From a checkpoint of a small image classifier: arch poolformer.
Rows from block 3 of a small image classifier, named by matrix and row number. Rows with one number within an expert belong to one neuron, the router's apart. Each number is 50 + 12 x the weight over its row's rms, rounded and kept within 0 to 99. All counts start at 0.
After each expert's rows are labels from the 100 images, of 14976, where the router gives the expert most weight on average: "top examples" is what is common among them. Only what is clearly more common there than usual is listed. The data: retinal OCT scans (Kermany 2017).
# router: router (model.blocks.3.mlp.router.weight, 32x160), inputs 80-159
# up: expert up (model.blocks.3.mlp.up, 32x32x160), inputs 80-159
# down: expert down (model.blocks.3.mlp.down, 32x160x32, transposed), outputs 80-159

# expert 26
router.26:62 77 34 32 37 27 50 37 70 46 40 56 35 42 62 57 38 30 80 45 34 53 55 32 42 36 36 39 56 64 45 42 59 41 43 45 60 63 62 66 71 62 56 74 37 33 60 34 52 55 33 45 53 48 31 75 57 47 60 70 57 42 38 55 47 24 52 52 57 50 26 43 46 42 44 67 57 65 50 42
up.1:39 44 55 34 48 47 78 51 48 40 31 30 45 58 51 33 56 42 63 52 67 55 63 51 42 38 47 52 38 67 30 53 25 53 57 32 65 39 76 63 60 44 44 66 60 58 39 53 77 51 62 51 47 45 54 47 51 34 33 38 48 56 43 40 45 60 32 38 53 19 38 59 41 48 48 47 40 43 69 37
down.1:32 44 71 40 37 56 44 44 50 48 59 52 61 49 64 31 49 49 65 40 34 65 45 54 53 62 43 42 64 52 48 63 47 45 40 56 29 40 33 61 55 42 56 45 47 59 53 36 60 46 50 45 55 51 54 43 48 51 21 72 38 44 45 60 89 51 64 49 46 57 51 47 35 51 47 50 38 40 38 37
up.2:48 58 56 43 61 45 44 45 52 46 39 40 54 51 66 46 46 42 52 29 28 58 77 35 72 78 44 21 51 48 58 56 49 28 59 47 21 47 39 62 55 51 20 48 49 70 63 31 64 59 46 46 60 48 53 48 57 32 48 61 24 45 40 75 45 34 61 22 17 65 37 70 50 48 46 49 27 50 43 48
down.2:38 40 48 29 56 60 61 50 47 37 51 38 61 61 32 46 68 54 54 57 54 53 33 54 46 51 38 58 47 61 47 53 51 61 56 61 52 51 49 51 63 50 60 69 54 61 60 56 63 56 53 37 72 61 56 66 57 50 45 34 59 53 45 66 41 48 38 46 41 51 47 50 44 59 29 65 56 59 77 36
top examples: finding: normal

# expert 24
router.24:57 61 55 44 42 53 69 53 32 64 45 37 54 43 27 41 66 45 37 37 53 57 67 54 66 62 28 55 50 73 48 46 49 52 62 60 48 58 38 55 40 54 67 46 63 54 33 47 35 41 62 43 32 46 56 25 41 50 47 41 37 43 48 61 60 59 62 66 62 49 46 37 36 44 54 60 66 65 81 57
up.1:52 54 45 63 42 43 46 43 50 56 57 42 36 33 52 65 35 65 56 54 17 59 42 57 42 52 44 51 33 55 57 44 83 25 29 51 51 55 32 49 48 46 61 31 52 58 66 50 55 47 47 35 42 45 66 31 58 54 71 61 57 57 38 35 75 40 50 84 61 51 66 51 33 66 43 38 76 46 52 49
down.1:54 40 38 40 54 61 55 73 50 58 50 40 60 40 45 61 48 41 56 53 63 34 66 68 43 59 66 48 39 37 42 60 46 54 49 46 45 45 54 48 39 52 32 43 59 57 41 23 48 87 35 69 58 64 48 78 44 54 30 40 59 38 67 33 34 79 65 45 58 48 50 57 47 45 54 46 38 27 42 39
up.2:54 42 37 53 38 59 46 36 47 42 66 43 51 39 68 36 42 62 49 63 30 67 54 69 34 46 56 44 52 47 62 58 62 37 51 60 33 48 47 61 46 37 33 51 48 56 63 49 49 63 31 54 52 61 62 44 55 45 56 47 79 42 48 43 92 26 52 41 44 47 57 70 40 66 51 38 51 24 12 48
down.2:57 40 46 69 59 43 43 47 65 64 48 30 40 66 55 64 45 48 48 70 73 34 50 54 53 50 69 55 28 38 51 49 63 62 36 46 49 61 53 40 38 64 39 44 46 39 63 29 52 64 28 67 37 58 46 54 42 59 49 58 68 36 63 27 59 58 54 43 47 56 50 56 64 63 71 33 47 39 42 64
top examples: finding: diabetic macular edema

# expert 20
router.20:69 35 35 43 63 49 38 26 56 30 33 49 68 49 58 52 38 66 36 57 44 58 64 61 59 61 46 39 68 67 65 65 51 42 65 70 29 42 56 39 67 42 39 42 31 56 54 32 72 58 53 60 52 73 53 53 31 57 62 47 58 42 44 72 30 45 33 48 47 45 42 64 43 65 39 34 50 30 29 47
up.1:59 45 49 62 78 60 57 52 38 52 63 56 53 32 59 52 60 58 35 58 68 44 50 44 25 65 42 40 20 44 56 60 48 59 42 19 48 55 68 34 40 51 42 59 48 53 60 40 42 39 34 48 63 63 76 44 67 26 57 41 59 34 62 58 39 40 61 52 47 38 66 50 56 39 37 41 67 31 50 48
down.1:38 70 25 48 42 57 56 56 37 31 41 42 53 56 53 41 39 68 49 60 43 65 45 60 54 42 49 39 45 68 50 42 65 37 57 58 60 59 61 58 68 69 51 64 32 42 49 78 52 49 65 37 43 53 46 28 66 63 50 55 55 53 35 62 49 53 57 77 66 47 39 35 59 40 41 59 62 53 48 39
up.2:62 57 51 49 80 52 65 74 30 48 46 60 49 42 59 27 68 51 50 41 66 42 55 37 48 57 37 33 34 55 50 51 43 59 68 38 47 54 67 52 50 66 45 70 50 50 56 42 51 26 33 44 52 62 56 35 58 33 64 51 34 34 48 59 45 51 54 43 44 57 43 54 46 13 32 44 65 44 53 60
down.2:52 61 29 42 50 39 45 45 60 36 47 51 38 45 63 42 30 54 66 52 40 70 61 38 56 29 54 46 48 65 38 43 67 35 45 64 62 48 54 55 74 67 65 66 39 42 46 66 43 57 63 36 43 41 66 35 55 49 38 62 30 65 45 59 53 57 52 71 50 50 13 43 50 22 43 67 58 36 59 46
top examples: finding: choroidal neovascularization

# expert 30
router.30:66 57 44 41 49 57 61 37 44 34 42 63 48 41 57 65 39 63 46 59 54 47 33 51 61 42 38 48 61 49 37 67 62 36 33 50 60 63 47 31 41 58 53 54 34 67 60 36 45 67 54 36 42 33 29 55 53 65 64 34 57 37 47 26 35 29 48 57 38 54 63 41 59 49 45 55 67 72 53 67
up.1:60 53 49 35 53 44 43 31 52 40 57 49 34 27 70 51 39 54 57 68 45 48 49 47 50 54 47 34 54 60 54 56 70 48 42 36 45 64 48 35 46 53 47 32 37 85 57 38 54 58 49 33 42 36 28 73 70 62 60 49 56 38 38 32 41 36 53 39 46 49 56 47 44 68 42 57 62 66 66 68
down.1:47 53 48 61 37 51 34 55 51 49 51 48 42 48 42 71 24 53 44 20 46 57 56 44 60 45 52 57 50 57 50 43 56 44 39 53 73 50 14 42 50 76 59 33 39 42 31 54 47 39 51 51 39 47 45 50 63 79 63 61 40 67 46 51 57 66 49 73 23 34 39 30 44 51 60 61 70 42 37 48
up.2:64 65 61 26 51 51 59 39 49 47 53 59 32 45 35 69 47 60 53 74 78 46 45 54 58 42 44 50 46 51 57 46 78 53 40 47 59 63 43 36 39 52 50 58 48 42 63 42 51 51 40 54 34 22 36 40 66 47 51 43 52 24 63 33 39 44 59 46 58 54 66 39 47 61 58 53 82 70 72 59
down.2:55 45 44 72 30 41 31 52 55 46 63 43 52 49 64 61 24 56 54 33 38 50 54 43 62 33 32 58 60 43 36 43 45 38 45 43 53 59 16 60 34 54 69 46 37 35 28 44 32 49 42 62 38 48 61 36 46 90 48 62 34 71 28 48 50 47 43 56 29 38 44 43 53 41 59 62 50 46 39 54
top examples: finding: normal

# expert 13
router.13:59 25 46 63 43 43 36 48 36 43 62 38 54 50 45 41 46 58 54 66 43 59 53 56 39 41 61 59 55 55 52 47 68 61 37 68 55 65 40 50 46 51 44 32 66 55 58 62 49 30 51 59 32 31 51 29 61 64 66 67 67 58 54 60 52 43 64 66 59 39 57 68 47 65 45 43 61 32 69 73
up.1:53 33 57 71 49 40 47 40 38 51 67 37 44 56 40 58 43 55 71 72 45 66 52 59 49 39 60 59 57 63 61 27 60 76 38 66 57 57 34 50 54 48 56 36 70 63 46 50 56 28 51 65 20 36 42 35 64 67 58 50 70 43 60 50 57 43 57 53 46 35 59 60 59 79 35 51 72 33 70 62
down.1:56 41 32 32 28 63 36 75 54 47 55 51 75 63 35 46 44 47 41 39 49 46 32 61 39 40 45 49 66 55 47 69 50 45 31 59 55 45 63 47 47 44 60 60 45 39 60 51 56 74 53 52 55 54 49 37 41 48 28 44 49 56 53 57 45 71 56 63 53 51 55 26 34 63 25 37 55 42 64 36
up.2:45 40 46 51 37 36 51 34 44 63 68 23 32 50 41 53 44 37 58 64 41 64 42 64 58 47 37 55 42 37 49 15 62 55 44 51 32 62 46 44 36 50 50 46 62 35 70 53 27 52 43 53 54 17 78 41 43 56 56 61 49 53 57 50 69 31 65 55 38 37 50 63 66 55 44 54 75 54 63 60
down.2:40 53 34 40 50 43 36 64 69 38 43 31 57 63 46 39 38 45 59 45 54 52 45 48 64 31 55 56 50 57 55 52 52 41 48 58 53 41 76 43 63 48 50 76 52 50 51 46 41 60 55 23 36 42 53 46 42 46 34 45 57 64 21 60 47 76 60 44 58 46 29 44 49 66 25 50 49 49 57 56
top examples: finding: normal

# expert 16
router.16:55 54 34 40 43 49 33 35 41 34 72 42 39 45 54 32 46 68 40 42 40 49 58 61 35 40 48 59 62 52 71 58 60 37 51 66 27 65 42 66 45 21 38 35 45 62 58 62 29 60 44 56 40 69 52 64 58 64 56 41 59 32 51 39 66 33 61 48 46 57 65 58 56 68 48 47 38 50 32 60
up.1:47 72 69 31 41 46 46 43 60 50 48 47 43 61 49 68 51 51 37 55 48 31 42 41 60 58 50 44 54 49 48 46 49 55 44 41 54 56 35 66 54 58 50 47 45 41 40 51 69 61 68 42 54 55 22 58 39 49 52 44 46 41 58 52 30 31 37 64 34 64 48 36 52 64 42 69 41 71 52 51
down.1:42 72 42 44 40 68 63 46 35 40 64 46 55 35 36 52 66 53 54 47 33 53 35 50 48 66 31 52 54 61 43 37 53 37 51 36 55 49 65 43 55 54 59 60 48 42 63 57 46 60 54 41 85 40 59 29 66 52 53 54 46 61 31 45 52 46 48 57 42 31 41 50 36 45 33 62 81 59 57 41
up.2:68 60 61 62 58 50 53 45 51 48 66 69 40 28 32 45 42 67 34 39 35 41 41 58 70 82 38 67 51 46 64 42 53 47 45 33 55 63 49 53 51 57 56 58 36 52 53 55 50 37 64 41 50 53 36 47 40 54 49 49 39 50 52 41 30 25 29 63 35 46 55 31 61 55 55 54 59 50 53 59
down.2:38 35 51 35 31 51 69 63 31 42 69 49 47 25 50 47 76 52 33 47 59 65 51 50 56 57 69 51 49 43 49 61 28 41 48 52 41 48 60 58 58 43 39 46 46 56 29 69 45 58 59 40 86 68 49 57 54 55 39 38 57 57 35 50 50 46 68 58 51 44 59 54 56 49 36 41 43 49 49 42
top examples: finding: choroidal neovascularization

# expert 14
router.14:67 67 57 51 49 41 67 41 54 50 32 62 59 77 45 63 47 48 60 60 60 58 66 43 64 68 46 41 57 63 48 33 33 73 44 39 40 58 53 59 64 70 34 37 45 47 35 26 63 53 48 72 41 58 38 51 24 48 54 47 47 53 44 49 35 60 50 37 47 47 47 63 55 60 55 36 49 57 57 35
up.0:54 62 33 41 73 47 51 61 39 39 55 43 60 48 41 55 58 54 56 82 38 54 53 52 57 62 47 44 52 51 68 77 28 63 48 46 34 39 31 48 52 43 40 68 47 55 62 43 61 50 43 56 60 49 60 62 57 56 31 50 62 35 56 67 58 38 38 35 35 51 47 60 50 64 41 60 40 46 35 37
down.0:60 57 47 68 22 55 63 53 48 66 48 59 47 50 44 69 47 51 53 53 59 37 58 63 40 56 58 44 32 60 49 64 42 59 41 46 48 72 54 51 43 52 50 32 73 60 61 43 52 66 48 70 50 61 63 47 45 56 55 52 55 34 74 48 19 44 52 49 50 42 57 46 29 60 76 23 52 36 25 42
up.1:65 59 71 45 37 34 64 41 54 55 43 70 55 67 51 64 52 41 58 52 69 67 86 47 58 80 39 29 58 59 36 44 34 61 48 40 34 57 56 60 66 55 38 29 46 58 34 25 67 42 43 59 52 58 32 43 35 38 61 28 39 50 41 47 41 53 65 46 42 61 51 66 57 52 47 44 50 55 52 33
down.1:37 68 51 39 38 66 65 48 54 37 47 27 66 68 52 52 58 47 62 40 36 56 32 48 75 40 18 50 57 50 46 58 51 25 48 63 32 37 38 59 41 54 55 67 47 51 69 50 48 57 32 43 55 34 43 51 59 62 42 61 66 45 37 36 76 43 70 43 46 47 46 31 59 64 22 57 55 55 60 60
top examples: finding: choroidal neovascularization

# expert 19
router.19:69 62 47 61 71 38 64 41 40 60 45 28 40 69 56 59 59 58 48 65 64 52 35 67 58 44 56 66 48 60 54 21 52 70 60 47 39 68 76 53 45 79 48 55 48 38 58 44 50 34 32 83 55 66 56 51 40 49 56 65 62 51 49 56 40 53 35 45 45 39 53 52 67 57 59 38 50 47 49 47
up.5:50 54 67 50 43 27 57 33 43 65 46 30 48 60 54 57 40 51 53 64 56 58 39 56 56 58 65 45 59 57 61 39 42 70 44 47 42 57 38 53 37 57 49 53 54 66 65 26 45 29 26 51 27 40 44 41 50 53 59 28 43 36 64 31 44 41 94 55 39 48 51 42 70 67 59 36 72 62 54 68
down.5:72 42 37 55 56 49 41 33 61 63 51 62 79 60 58 66 42 53 34 46 57 61 25 45 46 57 44 51 49 32 36 40 54 52 72 50 57 46 47 65 59 39 53 53 43 51 41 61 42 46 62 43 57 47 52 40 50 41 29 44 35 62 71 68 33 52 35 69 51 64 68 42 52 45 76 58 53 57 50 38
up.6:55 51 53 59 45 44 54 41 34 66 42 47 65 52 40 71 54 53 63 65 59 43 54 46 47 81 52 35 51 58 49 38 66 74 48 42 33 60 34 38 15 63 49 45 54 58 58 43 49 30 27 66 47 57 33 34 54 52 67 44 60 26 65 63 33 47 77 50 31 32 71 48 60 63 52 39 70 58 43 61
down.6:76 53 44 41 48 67 48 47 65 54 52 54 73 59 59 48 55 53 53 51 31 48 38 38 45 63 38 38 58 27 19 72 58 52 76 50 43 39 47 62 58 44 48 58 51 53 46 61 57 38 53 25 65 60 52 42 53 46 61 64 24 64 39 68 49 43 36 60 35 64 66 61 38 42 61 52 37 49 43 34
top examples: finding: choroidal neovascularization

# expert 7
router.7:67 52 41 61 47 30 65 51 50 46 46 69 64 79 54 66 37 49 61 33 47 39 46 38 55 53 35 60 59 51 53 36 57 75 34 38 41 64 44 49 41 68 49 71 33 41 66 45 46 47 27 64 37 64 40 55 31 62 62 67 53 37 38 55 30 37 56 50 39 58 43 49 64 53 45 50 47 62 46 44
up.0:46 40 67 66 51 53 68 57 49 68 69 51 63 65 48 45 41 57 54 46 51 34 46 73 50 65 39 65 49 58 38 61 67 46 48 22 39 48 49 42 52 57 45 68 53 50 69 71 49 24 32 53 38 53 64 10 53 43 46 55 23 46 60 53 44 40 49 56 38 42 51 47 48 37 53 44 56 46 38 61
down.0:43 70 54 45 44 65 62 62 60 57 34 70 42 51 26 38 63 49 54 63 62 32 49 32 30 52 43 54 56 51 27 40 66 61 58 32 38 43 69 61 64 66 53 64 52 33 39 71 72 49 61 50 50 54 45 38 68 38 34 54 36 36 53 37 31 62 41 58 45 59 53 57 54 42 54 67 54 61 34 41
up.1:46 31 59 75 35 53 67 50 43 63 69 59 44 64 35 50 50 55 70 51 58 39 55 74 32 58 40 78 47 51 40 58 71 51 44 18 63 43 51 40 52 48 59 51 56 42 60 62 48 28 36 73 32 49 59 30 48 51 43 46 31 46 69 45 48 52 36 48 51 45 48 47 42 40 69 42 58 42 40 57
down.1:40 80 58 43 49 50 73 68 58 55 25 56 35 64 41 45 53 40 46 60 60 45 51 44 33 69 58 57 37 51 38 63 39 54 52 49 53 36 64 46 72 54 50 47 58 46 41 88 71 53 52 46 61 62 24 50 54 45 46 40 35 37 45 48 34 51 34 42 44 60 41 51 38 40 41 59 33 45 23 36
top examples: finding: choroidal neovascularization

# expert 4
router.4:70 68 40 65 69 38 57 38 39 57 38 47 36 74 62 66 48 72 49 56 65 41 47 54 53 51 50 71 39 59 55 36 59 68 47 36 43 68 75 36 54 77 46 51 25 24 64 50 36 54 44 69 53 56 62 39 37 47 52 63 41 42 53 45 36 49 34 49 46 31 43 45 62 43 53 35 57 33 49 37
up.0:57 37 32 80 61 25 37 46 55 37 38 58 36 67 35 65 28 46 34 43 43 17 48 57 32 49 63 58 37 50 69 60 72 67 35 38 38 51 39 51 48 55 23 52 42 47 59 32 50 52 51 65 17 65 57 45 34 49 57 41 29 53 54 39 38 41 44 55 54 50 54 54 63 63 51 35 53 30 33 61
down.0:52 46 55 29 50 53 40 57 46 51 43 60 80 34 58 43 43 39 29 26 47 35 68 32 30 44 40 48 57 42 37 68 48 46 57 41 53 35 52 57 20 45 40 46 49 62 55 47 40 69 45 59 55 69 58 50 34 42 48 42 58 78 57 52 40 68 48 42 51 49 64 53 41 23 66 49 43 43 47 54
up.1:42 59 43 93 51 51 33 49 55 68 49 68 41 58 54 50 32 62 30 53 43 38 39 67 30 72 54 66 34 54 57 55 63 65 25 54 65 43 55 38 67 60 57 56 50 34 51 49 42 53 50 57 46 39 76 42 35 46 42 37 33 59 60 36 39 56 50 72 63 55 49 37 56 44 62 47 62 41 60 48
down.1:35 41 56 46 36 40 38 54 65 57 80 82 41 43 69 43 47 22 49 42 43 72 52 56 31 50 46 67 59 46 43 60 58 66 53 47 61 49 59 49 47 55 58 56 33 45 38 53 50 62 52 41 46 49 45 53 50 56 50 59 50 81 57 38 46 64 55 60 71 56 50 43 65 34 75 54 52 50 54 47
top examples: finding: normal

# expert 1
router.1:56 49 26 64 54 67 73 65 42 38 58 52 67 63 61 44 41 72 53 48 40 42 57 57 49 49 75 64 55 43 53 67 44 55 40 66 35 59 62 56 45 71 36 49 33 39 50 62 28 65 53 66 53 31 63 44 38 43 40 69 56 55 43 62 55 44 35 44 41 54 37 67 58 34 49 48 40 31 39 28
up.1:50 45 42 53 51 59 46 66 32 54 59 38 59 58 39 51 68 50 43 56 48 41 44 68 27 46 49 64 50 41 72 61 43 60 58 68 45 50 44 38 32 42 47 41 66 60 58 45 33 54 31 56 61 67 65 52 24 72 60 43 66 33 71 51 54 59 47 54 53 54 80 48 51 67 66 50 43 49 46 61
down.1:25 62 67 37 71 69 59 55 40 38 29 34 32 64 59 52 65 56 55 64 55 52 29 48 34 60 31 47 44 42 61 65 43 48 65 64 45 30 58 42 41 27 51 40 68 50 64 47 53 38 62 54 63 74 49 43 70 44 41 38 50 20 47 41 49 58 61 51 67 71 64 36 44 60 45 58 48 47 48 60
up.2:42 63 75 46 46 48 54 61 39 49 26 29 53 58 46 56 71 34 51 57 73 45 42 36 45 45 31 39 53 43 37 50 37 75 71 39 49 31 57 46 44 33 56 43 59 46 43 49 70 44 58 56 52 51 35 71 51 53 57 20 54 45 67 61 47 70 39 52 46 67 58 35 47 47 63 37 43 71 64 44
down.2:36 54 57 59 38 35 49 78 49 52 63 47 38 37 52 53 43 47 64 62 29 67 48 60 58 78 48 62 39 51 54 44 50 46 24 37 55 56 60 43 58 63 72 56 45 45 47 66 38 48 57 17 56 42 65 34 72 44 56 48 41 79 35 50 51 50 62 65 58 41 43 44 50 33 23 46 58 38 71 30
top examples: finding: choroidal neovascularization

# expert 12
router.12:55 41 38 45 58 44 44 53 34 33 70 41 54 64 56 46 32 58 66 71 71 61 59 69 52 24 70 67 56 58 61 44 45 52 48 54 37 62 48 46 77 70 38 38 52 51 34 48 59 50 31 76 41 48 58 33 58 45 45 45 51 49 58 53 38 42 58 59 66 44 49 65 66 42 45 40 51 41 52 46
up.5:55 43 64 64 54 46 56 56 52 49 52 69 61 50 42 58 36 41 68 65 58 42 62 47 42 50 51 22 44 44 46 75 44 65 40 29 54 52 24 38 59 53 45 44 67 32 37 28 73 21 40 60 47 54 40 37 57 45 36 36 59 54 67 54 31 47 70 48 75 45 64 50 52 60 57 38 44 49 61 71
down.5:68 48 58 54 23 63 71 70 40 37 39 44 64 61 49 39 51 67 54 38 52 55 55 41 57 45 66 57 50 79 45 55 52 69 39 50 59 79 59 56 56 45 58 50 33 37 51 59 57 45 70 44 59 36 48 32 60 51 40 41 40 63 50 51 54 59 53 55 69 44 65 61 48 47 63 51 52 39 62 34
up.6:45 42 44 54 66 56 37 54 39 48 50 42 48 44 25 23 58 55 22 34 58 58 41 43 37 49 38 49 48 46 56 32 69 68 61 48 61 55 57 38 44 56 60 59 47 61 46 70 18 48 52 28 50 49 51 61 54 40 55 52 63 52 47 46 61 69 49 52 57 52 52 34 57 39 54 56 64 65 78 67
down.6:55 47 49 60 70 43 54 67 44 65 56 61 29 45 44 31 54 56 49 69 65 56 59 67 25 26 64 62 37 54 29 18 54 63 34 45 58 60 68 43 48 72 46 67 45 43 37 45 49 40 30 66 43 25 76 34 48 34 56 58 43 55 59 46 39 55 41 56 62 36 52 52 56 20 69 48 67 46 77 45
top examples: finding: choroidal neovascularization

# expert 29
router.29:60 48 42 50 45 53 34 47 51 60 43 42 53 51 37 51 44 61 55 49 29 52 58 42 52 65 44 54 40 34 62 62 58 48 46 38 39 58 32 38 40 45 55 72 53 36 63 55 33 46 44 42 68 46 69 29 34 65 54 41 46 71 43 55 60 68 60 39 43 45 47 61 35 26 60 41 65 63 34 65
up.0:54 50 64 48 49 66 54 47 51 86 57 52 39 65 40 67 59 44 61 65 48 50 59 30 50 62 40 41 40 32 37 54 51 60 59 39 43 48 45 41 39 45 63 68 60 35 56 38 58 35 31 40 74 42 55 46 51 37 49 32 41 37 67 49 51 56 49 33 36 45 42 30 34 36 54 40 61 55 53 59
down.0:38 60 27 62 44 43 40 54 32 30 54 34 76 48 57 40 53 72 45 46 50 71 44 40 51 37 47 55 45 51 64 48 50 39 41 52 62 41 50 38 38 76 53 48 37 52 45 47 26 75 41 56 57 30 65 78 45 71 47 63 74 47 42 42 60 59 68 58 52 44 40 44 56 34 42 59 43 47 52 62
up.1:67 44 62 50 50 47 53 38 50 74 53 43 44 58 49 59 45 55 61 66 53 55 48 59 66 52 42 43 30 60 52 42 52 59 46 45 46 55 56 31 34 45 72 57 59 32 52 28 45 39 38 54 49 42 55 26 29 57 43 45 48 48 53 36 61 68 60 47 47 47 41 53 37 52 60 33 58 65 62 70
down.1:35 84 50 54 50 37 42 38 46 38 65 27 79 57 56 50 70 72 72 47 48 69 56 25 70 54 37 40 50 48 62 42 55 49 48 40 48 45 46 45 55 73 41 66 42 46 42 44 55 69 34 56 78 30 75 72 42 64 47 51 66 39 49 53 56 47 55 48 37 52 44 44 51 45 33 55 63 58 48 43
top examples: finding: normal

# expert 6
router.6:50 64 62 73 62 64 50 71 50 69 56 41 28 57 44 62 61 64 41 43 54 31 46 62 47 60 48 57 46 48 61 32 63 57 42 52 58 59 63 48 69 37 64 42 64 25 47 51 48 37 52 64 58 32 49 54 30 57 56 68 49 55 70 37 46 51 28 61 50 50 73 33 43 54 72 43 58 50 52 53
up.4:47 47 55 51 62 36 44 52 59 38 51 59 62 55 42 28 37 36 43 35 47 68 72 58 60 27 55 37 61 34 57 60 43 37 58 54 42 35 56 68 46 43 31 67 44 54 41 35 44 53 47 46 31 64 51 50 50 39 39 49 40 48 30 61 70 64 68 37 43 57 35 58 71 46 40 55 36 49 65 71
down.4:72 43 44 54 45 33 56 55 46 57 53 57 30 38 39 62 69 52 30 53 53 29 50 63 35 55 41 41 37 49 54 43 69 68 55 49 35 34 52 39 46 51 33 55 54 62 53 43 50 36 41 56 45 35 64 50 68 43 54 60 29 48 54 27 48 56 36 36 36 43 53 86 61 41 59 42 55 56 40 42
up.5:53 38 55 42 59 53 54 48 55 35 42 59 51 27 64 36 52 40 51 49 41 53 51 71 58 46 34 31 65 47 60 64 35 43 57 55 37 34 47 68 41 19 30 55 51 67 48 34 52 54 46 40 29 68 36 61 53 52 38 56 58 36 44 56 64 42 63 34 34 54 38 60 60 35 45 60 34 48 50 64
down.5:56 43 51 55 34 41 15 78 42 49 47 71 49 28 48 22 68 68 41 53 35 53 42 56 44 57 38 43 58 63 49 52 51 62 61 46 36 40 52 58 52 42 36 56 32 42 57 48 45 28 42 22 45 51 43 45 51 44 77 68 52 47 48 56 33 51 47 36 60 40 44 64 40 31 52 58 46 48 52 61
top examples: finding: normal

# expert 31
router.31:60 33 57 62 54 48 58 41 59 76 56 67 59 36 33 65 63 42 30 47 64 36 41 50 58 57 41 47 20 33 49 29 67 56 48 38 63 63 41 47 34 48 47 44 72 53 47 37 48 61 37 59 49 49 60 50 58 29 67 42 47 35 57 52 56 61 58 49 55 56 51 56 55 59 71 48 58 52 79 59
up.1:59 49 49 29 46 57 43 36 80 52 48 49 65 74 53 52 31 49 41 73 42 43 33 43 68 64 45 15 53 35 54 58 36 47 66 45 36 42 35 57 41 60 44 74 55 37 54 42 47 47 45 55 30 65 41 41 45 51 29 46 58 30 48 67 53 42 76 41 46 41 51 59 78 57 43 50 37 72 53 58
down.1:45 59 56 66 53 49 49 35 45 37 54 49 56 54 51 38 38 53 47 32 46 57 31 45 61 43 38 68 69 55 37 36 44 42 26 43 57 49 70 58 67 55 63 56 33 55 41 60 56 55 80 31 35 20 47 43 38 54 54 60 48 62 30 54 58 31 27 63 44 58 40 52 52 37 29 66 61 49 69 54
up.2:45 41 72 58 51 45 53 51 81 71 58 62 48 49 51 63 53 29 45 48 62 25 43 36 65 62 48 40 27 30 49 41 58 39 58 39 55 56 37 49 41 47 43 58 68 55 43 33 52 61 45 55 60 49 56 48 60 19 56 51 49 44 41 46 58 59 67 48 46 71 47 50 50 64 61 54 52 54 72 60
down.2:32 50 46 51 67 69 30 65 69 43 56 53 45 54 54 46 30 68 43 36 34 42 48 41 49 56 58 60 59 42 31 48 41 25 49 47 50 24 41 42 53 57 58 54 45 50 52 48 40 56 65 24 56 40 44 58 74 47 43 62 49 41 32 59 67 28 51 50 52 62 54 32 61 41 27 69 47 46 48 58
top examples: finding: diabetic macular edema

# expert 9
router.9:57 62 39 77 68 57 64 65 40 48 47 45 54 73 29 43 37 68 43 39 62 36 42 45 54 34 46 73 69 36 32 38 59 65 45 52 65 63 59 50 36 69 56 57 54 31 54 62 50 46 45 76 47 43 55 41 28 41 41 57 43 64 40 47 41 49 37 54 40 32 59 47 68 37 57 39 41 66 54 52
up.1:43 52 46 54 46 39 29 47 59 46 48 52 52 47 79 58 51 43 46 46 57 31 66 47 42 53 47 12 54 68 76 55 28 31 49 53 38 47 54 65 63 47 40 26 81 55 44 51 60 45 35 63 34 69 44 63 38 43 39 56 46 66 35 51 64 70 68 55 52 65 53 76 68 52 67 39 27 57 36 53
down.1:44 50 74 35 49 18 44 55 63 55 53 54 23 41 64 59 56 23 52 42 30 56 48 28 72 51 55 29 64 52 56 34 33 42 57 53 58 31 50 65 62 57 39 50 76 58 39 51 51 54 47 46 43 50 50 61 51 49 61 54 55 58 19 57 63 65 86 41 48 65 43 64 57 57 37 50 49 62 70 62
up.2:34 33 50 47 22 36 45 48 56 59 97 50 48 59 44 50 45 41 80 43 55 76 54 64 45 47 63 40 55 64 39 38 39 78 42 52 54 46 49 56 57 57 59 47 31 53 42 56 49 50 48 39 59 45 53 61 66 54 42 58 64 50 44 61 61 55 58 64 30 38 43 44 72 42 40 62 65 49 50 31
down.2:60 30 64 54 36 52 67 57 49 53 36 62 50 39 50 30 68 27 35 53 83 42 58 67 35 30 57 44 40 50 41 41 49 70 54 61 69 61 71 49 39 58 56 36 57 55 34 46 51 56 47 59 47 56 37 42 53 58 53 34 60 64 73 46 47 68 68 57 67 58 61 51 65 31 56 59 56 44 73 48
top examples: finding: normal